From a checkpoint of a small autoregressive pixel model: 13.5M parameters, norm layernorm.
Rows from block 2 of a small autoregressive pixel model, named by matrix and row number. Rows with one number belong to one neuron. Each number is 500 + 50 x the weight over its row's rms, rounded and kept within 0 to 999. All counts start at 0. Numbers have three digits each.
After each neuron's rows are labels from the 100 images, of 14976, where the neuron reaches its largest size: "top examples" is what is common among them. Only what is clearly more common there than usual is listed. The data: Sentinel-2 satellite tiles (TerraMesh).
# gate: MLP gate (model.blocks.2.mlp.gate.weight, 960x320), inputs 256-287
# fc1: MLP up (model.blocks.2.mlp.fc1.weight, 960x320), inputs 256-287
# fc2: MLP down (model.blocks.2.mlp.fc2.weight, 320x960, transposed), outputs 256-287

gate.762:500592621591630500500500500500500500500500500500500500500500438500500500500500500591409582424588
fc1.762:500500586500500459500500500500500500500500500500365500500500562583438629500500381500500500500500
fc2.762:500500500500500405500500500500500500500500579500422500607500500500500500500500500500433500500380
top examples: bare ground; main land cover: bare ground

gate.153:500500535423500500461500500450500500500500452500500413500681500557500500518567500500500500398500
fc1.153:500454500500500500500427500466620611619500393500469500429500500443500500434427500500425500606500
fc2.153:500556597404500522500500500457500500500500500500500500500583500500500500500448500500500500409500
top examples: bare ground

gate.138:500500500500500587500500562500500500342500500500590500500500565651500500500500500500500500500500
fc1.138:500500500500546500500500500589500500500500500432500397500500500500500583500500550500500500500393
fc2.138:591500600500500551500500500500500500500500500500500500500500500500500500500500500500500500420500
top examples: main land cover: rangeland

gate.227:561482446500500500500545372387500525460500518500428428500459406500628425602500565500500400500500
fc1.227:500500551500618500500500500627500426500500500559555500442500607500407500500449500500500457500500
fc2.227:560450532500575500500500500500500500405500500589500370593500500620530595500448500500432500384716
top examples: main land cover: crops

gate.693:500500382624500500500500500465576582678421500592500500500500433629413500461386572500500500500500
fc1.693:500500434611500460500500500431400500500500500500500552500500417448445500500500500500500500568553
fc2.693:500369500440640500610500586500402500542564500500452376546500500500533500500500500500500500500407
top examples: bare ground

gate.287:525576500500500500625500563500500536500500500560500500500500500428500500500441500500500500500500
fc1.287:500642500500500434554500500500500500500388500627500500500500444551499552500500500500459500500611
fc2.287:430389578500358500500706375585500500500500500500500446500500500500602357500500500599500643500336
top examples: main land cover: water

gate.357:500500500500385500396589612386500433428500500435500500594500500500500500500442500640500500500500
fc1.357:500500543500500500624392500614500586437500511559500411418500489500500500500520500375500413500500
fc2.357:500505461500500336418523500500500462588500500500528500581500500500500500500559500500500500500500
top examples: main land cover: trees

gate.267:500500469500483555390605573500570424500500500392578500500387464500500500551511540434500560500500
fc1.267:432500500533500500500604447553500525500500500500500552569441522514500500500500500500500476586561
fc2.267:500500446500433500500382500406587500500506500448500500424390500500500500500544500587500513500415
top examples: built area; crops; main land cover: crops; bare ground

gate.670:591500500612500580500427558500405609595587500500500500500590500400500574500568500500376500500500
fc1.670:500500616560500652500381558500500500500500500420500500413500500500500608404500500500500500500438
fc2.670:500500426500599500636582437573389416457379500500358500401500500500500423500500500500500500500500
top examples: bare ground; main land cover: bare ground

gate.121:441500500500500500500407500500397500500500500579500500534449415500419500560500536500364437500500
fc1.121:414500500635500500531500579500407423419548500612485500500500399500536500622500500500500548463500
fc2.121:500500500500565500500500500409500500500500500500500500500500500500448500500500500500500500565565
top examples: main land cover: trees; clouds

gate.67:500390500500558500500500500341500500500500500500500500500500500596500570500500500500500500546500
fc1.67:425500572500500500500500500587500500635500402500500500500500500601500500500500500500537392500459
fc2.67:500599500416500432500623500500500500433500500500629407373558500500414500500430445647500500500500
top examples: snow or ice; main land cover: snow or ice

gate.297:500567500500500568500500500500460500413500500500500500500500639500500500381500500500467500500500
fc1.297:500500416500500579500500445473500500388557500573500500500500602500500500404500500588429500558500
fc2.297:500441403472500381500500500455500472467420500500500588379500500548581500423603500500462500575500
top examples: main land cover: rangeland

gate.296:500559500500500443624500500500500500500595584500500500500463500500500500587414500500500565500500
fc1.296:443459500419443500500414596558500500500416423558423447500500500551500500413500500500500500500398
fc2.296:500500500500429500449500500651402500500584552500409598500432408588500358500500567500500500500500
top examples: water; built area

gate.6:421500586548500500500500500500414429500430395500500500546500500500701500500500500500500582500500
fc1.6:500500500357500554391500500500500500500500576500500500500405555650500500500500500500558407407500
fc2.6:500500500500577478500500500500694500500500500500500425500500500500500500575500500380500438395500
top examples: main land cover: rangeland

gate.203:460500552500500500500500500500436453361452576500568438575500500500457500563625500500574604500500
fc1.203:500500500500500479500358500643478500500465500500500500573500500500500500500628500500500595500500
fc2.203:409500597435500500500500500500500579500500545500500471500500500500587500500500452564500446529500
top examples: snow or ice; main land cover: snow or ice

gate.73:609500500557404500561500625590500500594373500500500500500500500500500591500500444500500413441597
fc1.73:500434478462500500500434500582500492500500500543525500411500500500570500451500541408500500500546
fc2.73:500500500447500500500464500545437500551500500500500554580500546500500500589500500500500442553500
top examples: built area; crops

gate.744:500500500452554500618432500500500500500500500500500500500500500522500500661437500500408500500500
fc1.744:500500500469500384500577560500609500500429589458500500500500500500500421500422500594416574500500
fc2.744:500500411423500517529500500659500500395500581500500500500500379512500500500500541500500500500606
top examples: main land cover: rangeland

gate.468:500500500603500595406500500500500500500391500500459579500500500500545500500600500500500367556500
fc1.468:600572500500500500500575558500500500500500500500500500500500500500415500551500500600582500500529
fc2.468:500500500500500500500500500500500462500449500564500500436500500500590500500443625500500500500500
top examples: main land cover: trees; clouds

gate.36:500500500500500500500500500500500500500500590428539500500627500591609539570500500500500654500500
fc1.36:500500500500500558500598500500591352500500564500500500500426519500500500500500564500500500500420
fc2.36:407500500500500384500500341500500500500500500330500500612500500500500500500500500500500500500394
top examples: main land cover: rangeland

gate.79:616500480500500453500500555500500567500370500500531500500500551439500500399500500500560500500534
fc1.79:419500565500500500500500418566500500500500500500435500500500463500500500500418380500500500619500
fc2.79:649383415500500500554559500500572552467500500500500405500500500500421500571592562592500500500406
top examples: crops; main land cover: crops

gate.120:500500500500500500500500635416500435500609548500500403500500588418500500421500500410500500500500
fc1.120:500500500500500500613500360500500500500500500500500500500500408500500369594500500500399500500409
fc2.120:396500500500590428500500500449500562500500408443500587500500398500500439625500616500500500500500
top examples: main land cover: bare ground

gate.11:500500500558385565500433500500557461500500551409500500500500500553436500500500524618573500408500
fc1.11:500500448500565500500500631500445443500444531500500500500590392411500500546538500500583500500561
fc2.11:500500500440500443500500601500500500500344500500548500480500500566500459500500500500500357500442
top examples: main land cover: rangeland

gate.601:561572543500500384500652556500500500500500500547500500500500500500500500500500500570577500419500
fc1.601:500500500500500661500398500431500500500500500500500500500500500500500545574500500500563500500413
fc2.601:500525500500464500580500500500500500500500500500500500563500500500500500576500409500500500500427
top examples: main land cover: rangeland

gate.103:500500500500500500500588500500412500399500500500500500500500500500500570379500500500500500500500
fc1.103:500500385500500500500500500500500623389500500500500500500500500500500610500500500500500591500500
fc2.103:500500500500500500427500500500500418500617375500500500390500500500325399592500500500500500500500
top examples: main land cover: rangeland

gate.756:500500500500500427652444500500334500500500500500588500500394427500500500410500500500500500577500
fc1.756:583500500607500500622500585500676500403446500500500500500431500500500500372391500397549456500500
fc2.756:500500500500610500500500500500500500500500500500500412500500500500500500500500500500500500500500
top examples: main land cover: water

gate.424:500517500500500500377500522560500500500500500583500500542500500555500415500500500621500500500500
fc1.424:438574395580500591500500578552500500500593570475449393500500500500565500454434500500500618500500
fc2.424:416580418423588500500500500433551500568500500400549500500500500500337500500500500500500500579500
top examples: trees; built area; crops

gate.646:447500475593500468500554435500500568597523500500448500500397546377377389500500422500415500500500
fc1.646:500500500500500500500500500445449500500500500586500500500669500467603606500500556406582500570500
fc2.646:486500500500500500533500500500641500500500500500500500402387500616449430488500500464500600435533
top examples: main land cover: crops

gate.420:500534500500500614500560500427500500405500500448500500500500500500374500517500545570500500442628
fc1.420:500442444500500500500568500500500500500500564551417500500500500648500500631542553419500500500500
fc2.420:588448355500500467500500500607481500436500500500500500500433500500412418556575500500500448500393
top examples: main land cover: trees

gate.433:446500500500500447500500552500500558500500500500562500569500500412500426500457432577582443633454
fc1.433:423500500500500500500617500500500500500565500500500458500500409531500500500500500500500586428500
fc2.433:428500500500416550500439632461500422598500500500500500500500500624500500557500588618431460500500
top examples: bare ground; main land cover: bare ground

gate.522:500500500500500418406500575500500500500572521500355500581500500510500500500500500582500500500500
fc1.522:500500500446500500500408500437500500639500500500528401500500500387500500500645500579500500500393
fc2.522:500500414591431539527591500500500385500500500500404500500602613500544500500500434500500500626371
top examples: water

gate.223:500500500390500500500500500582500500417500500500500500500500598500500500500500586500500500500500
fc1.223:500500575500409500500500500500372500500500500598624500500500500500603640500500500556500500627500
fc2.223:500500436500500500500500500587500500500500500500500500421500388500500500500500558500500500500401
top examples: main land cover: water

gate.230:500500500500500500500500500500531500500426500576680500500500500500500500382500562500500500500500
fc1.230:500636500500500500500500500500500500500500500500500436650500500500448448500566500456500500500500
fc2.230:500500500500596500500500500568500500500588500500596500642500381500500500500422500500500500500500
top examples: main land cover: trees

gate.159:394500579500500500500500500406500500500500500500500500500500500500500500500500324500500500500433
fc1.159:500500500500500500500500500419405500500500500565500500500500500500500500500602500500500500500500
fc2.159:500500500500500396500500500593425500500500557647500500437500597500590500500500651400369500533500
top examples: main land cover: snow or ice

gate.339:562500578560471500500500500500500500500500500500500500500500500500445589574500622500443575589565
fc1.339:500500500592468552500500397500500500500500407500500500571428500382372553577500597616470500500500
fc2.339:582370500500459500500500500584500500500384527573383359500500500500423500500500500547500500424463
top examples: bare ground

gate.386:500542500500500334434500585500584500500582500500500454403603500602500500500500536621500539500500
fc1.386:500500500500440610500452536386411500500408500500500500500422569394500500500500410500500500500548
fc2.386:500596500500500500500500500500500500500500500500500500500602500500500569500412355500500500633500
top examples: main land cover: water

gate.763:500500450575500500452474542500500500500500533500441422500431500500429424500390588568569537428531
fc1.763:500500422441591529500500472566591364500500500500500441500500500500565559555500447455500587552500
fc2.763:500500362500500500549500500397544500500603448468500500500500485437500500628500533636531500500362
top examples: bare ground; main land cover: bare ground

gate.327:500500500500419500500500500591500500392500500500430500584500500500500437339500500500500500500500
fc1.327:500500500438500480500500404383500500556552380500613500456500500500500500662500500500580500431500
fc2.327:500434630586477392500500500622500500500431579558500500598500500500500500500500500500500443430624
top examples: crops; built area; water; clouds

gate.70:500500500500405500553579465500500500500549500500500449360500500591462602386500500500500500537500
fc1.70:500527500580384500500570500500444500429437500500500500350500500500500410500500500442618581500566
fc2.70:500500500500500474466500496500393500500500500454500500413629500500533500435454500373500500500500
top examples: crops; main land cover: crops

gate.572:579612599534500500471500419500500500500500500410500500500500500500556500556373500378500408500559
fc1.572:500427500500500500500500500500500500500500500500500500500500500500500500500500500500445500500500
fc2.572:500500399500500611426371500333500500500500500402500500500586500384606500500500500500500404417393
top examples: water; main land cover: water

gate.293:500562500370500500500500500500466500500550532500544500500500569594582500500500500535500500431414
fc1.293:552495500500500603500500500500424500500581393500500500564622469560585500500577542500500500500663
fc2.293:500500500500500500500500630500500500500500362413500500585500475445500500500453500468568500500500
top examples: snow or ice; main land cover: snow or ice

gate.507:554576541548500550622366500500500418453583437500627500500500382500500500500538500609500597500500
fc1.507:462442410418460500500588500428500500500333500542462500405403500500500500500455509500417500500500
fc2.507:426500549500500500500500500500460432500366500500500441500500528581393500437500566500617500424566
top examples: trees; clouds; main land cover: trees

gate.546:500500500572500557548500448409601475661572500500500500500500500500540500536500500500500500500500
fc1.546:355500423548500600500555500523500573500500608562500500560500554454550451572500500500429487500585
fc2.546:500446592500500551500468473447500500500544393489500551500603454500500554500500500500500500500500
top examples: main land cover: water

gate.295:422500500500418415500500629393500500500500500500500500500640500500500500579500559587586500500500
fc1.295:500562572575500376500500500500500500500500456500500500500583500500500500660500447500557353500587
fc2.295:500500500500500500500500445466557500500500359500500500500500500500500469500500500500500500500465
top examples: snow or ice; clouds

gate.628:500500500500500500500447500585500500500500424500545500500500500553438593500584500409500403500388
fc1.628:500500618500541580500500500408500500500453500500594548500500500500598595548500500640500500500444
fc2.628:500369413500500421500500500500500500500500500500500500500500500500500393500500500500500500597500
top examples: bare ground; main land cover: bare ground

gate.593:443607500540500500500316500500500500500500605577500500500500591500500654500537619540478500446500
fc1.593:593451500500500567500500536500500664500500378400500500471500408500500382500500500421500396500500
fc2.593:500411500500500404500402500422500500633419601500500500500432633493500637500500500500500500500586
top examples: bare ground; main land cover: bare ground

gate.448:500500576500500500500500500321500578500442461500340602500500500466500569587500418500609574500500
fc1.448:500500438500500500569500500500500500500500500614626500412500500500463500500389500602500500500559
fc2.448:591500613427500500500500589414500543611500544500340500580570612500500500500588569380475500500500
top examples: main land cover: snow or ice

gate.650:500551500500500500461530500500590423447427500500432559500500440654500449414478500500500500371452
fc1.650:500500500500500500500562500500592500500500500500500500500430500500605406500500470500500500426500
fc2.650:500500500500500440500500500500500416500500500500500500500376569599540470500500500565500633612559
top examples: crops; main land cover: crops

gate.181:531466500560369500500500602500500500425500622500421500556399739447417580500577500500500500500394
fc1.181:500451623500442500500500500577500545500500500440500403408550612500500435554500443500500457500508
fc2.181:500500412481575500500500542500500426500500500500500500500500410608500500500439500500500622500500
top examples: water; clouds; main land cover: water

gate.638:539500500479500500500500500460500500500500500500500500615633620402500500430500426500500500500572
fc1.638:413421500500500431500451500582500500500500467469413647369434415500500500500500553541500500500410
fc2.638:500565500500466500500500344500500500500500500500500377655538500500500500500500500500460500500500
top examples: water

gate.122:500500500500500702500500500500500184500344500500500500500500500500500500500500500500500500278500
fc1.122:635500500704500500500500500500500305500500500500500299500500500500500500500500500500500500500500
fc2.122:500500500500500308500500500500500274500500500500500500285500500500500238500500500500500500500500
top examples: main land cover: rangeland

gate.452:636500500500500600500500500500500500500587500500500500585500591584500500500500391500500500500500
fc1.452:599500421500442500500500500415500500383500500500500500500560500500500450500500444500500500500583
fc2.452:500500500500500500500500593377500440500500500500396500407500500565500500500500500500414500578500
top examples: main land cover: rangeland

gate.270:500500464435500417555587500416500567500500369500500500407611500500500579429404500500500500500500
fc1.270:500338500620500500500500500393483500500500463500547358438403441432564367500500500500559500500500
fc2.270:500417592464500500500500500500435500570531409500500500500602500500453500500500500583500556453500
top examples: clouds

gate.303:366500433500558556401500555570500620500500423500500500594500500500500500500402547500532560403538
fc1.303:500500571564500500623423422500500500500500500572500500512500588461500580500500500500323500500500
fc2.303:518450500500500500500607500591500500522394500638500500463450500551500500500500500555547500438500
top examples: flooded vegetation

gate.716:593500500500500437392500500500500426500500623446579401576500500500500500500500500500445500500441
fc1.716:449593431500500600500500500421500592500500500500500500500500442500500500500384500500500500500500
fc2.716:500405376500611500500500500391500650500596500607399500599500614500500500500441362500410408500500
top examples: main land cover: trees

gate.503:367500500500500500624500500500500500500500394500323500626500500500500500500500623500500637500500
fc1.503:500500500500500500500500500500500500500500348500500500500500500500500500500500500500500500500500
fc2.503:500500500500500500641500500500500597635500500500500500604500500500500500500607500678500500500500
top examples: main land cover: trees

gate.61:500500500380421500500625580500554599403382431500604400500500408541500500397580471500544500500500
fc1.61:500605500500588500500500500574500438500500552500500500500500500500500452500397500500500500500500
fc2.61:500391500500500500500343557500500500500500500500500500541587500416383532364612500500500500500500
top examples: flooded vegetation

gate.237:500500500500500556421500599326500500500500500500545500500419500500564500604500500500500598500500
fc1.237:500618421500500446546500611431500500500500435439597500500476410500457561483548462586500541464500
fc2.237:500500500500563557500500500634366656402500500616451500500500452500604500548500351549500500500500
top examples: main land cover: rangeland

gate.388:500500500500500555500500500500344500500500500500500614500500399590500500500500500410552500500500
fc1.388:500500500439500435500500500500500564413500500563500438500500500500398500500430621500500414559500
fc2.388:500431342562500577500500520500572550500551412500500500500500619442457554500500609414500500500500
top examples: clouds; main land cover: trees

gate.202:500500500500389500500533568607500500500623500606500500422610500500500500351500500500603524500408
fc1.202:500500500609500500500500500500500500500500454441500500562432608500500500500543500426457500539583
fc2.202:650500421536500500463381500500500500481600500500500500500500392605500500500500500500396500500405
top examples: main land cover: bare ground

gate.425:500500500500500500500500500500500500654500500500500500500500500500500500500500500500500500500500
fc1.425:500500500500500500500500500500500500500500500500500500322500500500694500500500500500500500500500
fc2.425:635500500500500500500500626500500500371500500500668500500500500500500500500500500500500500500500
top examples: main land cover: water

gate.255:610640500500414500500500500500500461500500500500564611500500500499500401500555500500500500435549
fc1.255:555500500604500599500445500451500500500500500500437500500500500618585500500500463500569500500500
fc2.255:431500500500479500500500500381344500500500366434539500442500500500388500441430500500390500500500
top examples: clouds

gate.318:535500641500500452500500500500638500500500500500543328589500500566530500550573500500564500500500
fc1.318:543500610548625396500500402411500500454500500500500405663500500500500500650604500500570500500613
fc2.318:500584407455500500500500500581500571500500460487500500500500625553500500625500500500395500500500
top examples: main land cover: trees; clouds; main land cover: water

gate.523:500500500405500500500371500383500500500536500500500500377500500391500500500500500500382500500555
fc1.523:595500566500500500563500500667543500417500414500500500619500500607500500368548500636618500500442
fc2.523:396500500500545500500465500500348500500500500500646500500500500500402500500362463500500500500637
top examples: bare ground; main land cover: rangeland

gate.639:581500500500500579500500500500500500500500385500500500500500608500500500500500379500500500500500
fc1.639:500500729500500500500500662500500500500500500500335500500500500500500500500500500500500500500500
fc2.639:500500500500500500500500607500500500500500500500500500500500500500500641500609500603500500500500
top examples: water; main land cover: water; clouds

gate.536:500500500547500500500439539500468632500500500500500500500356406500500500500411500500411500591500
fc1.536:500560442550500500500538567500452500359500500587500500555500500451500500539500626430500547500500
fc2.536:500500392438500500500500446423626500500500500357500409500500500500419500500500374464500500500549
top examples: main land cover: trees

gate.10:500500500438500363500500404500459444500500500500500500500500500368500500562500500500435500500500
fc1.10:500500500500563587600500500500500500500420500429500373374500500500500500500449500500500500629500
fc2.10:500500500500500500500386500423500473500500500472500537503567500500500569500365500435500487500500
top examples: snow or ice; main land cover: snow or ice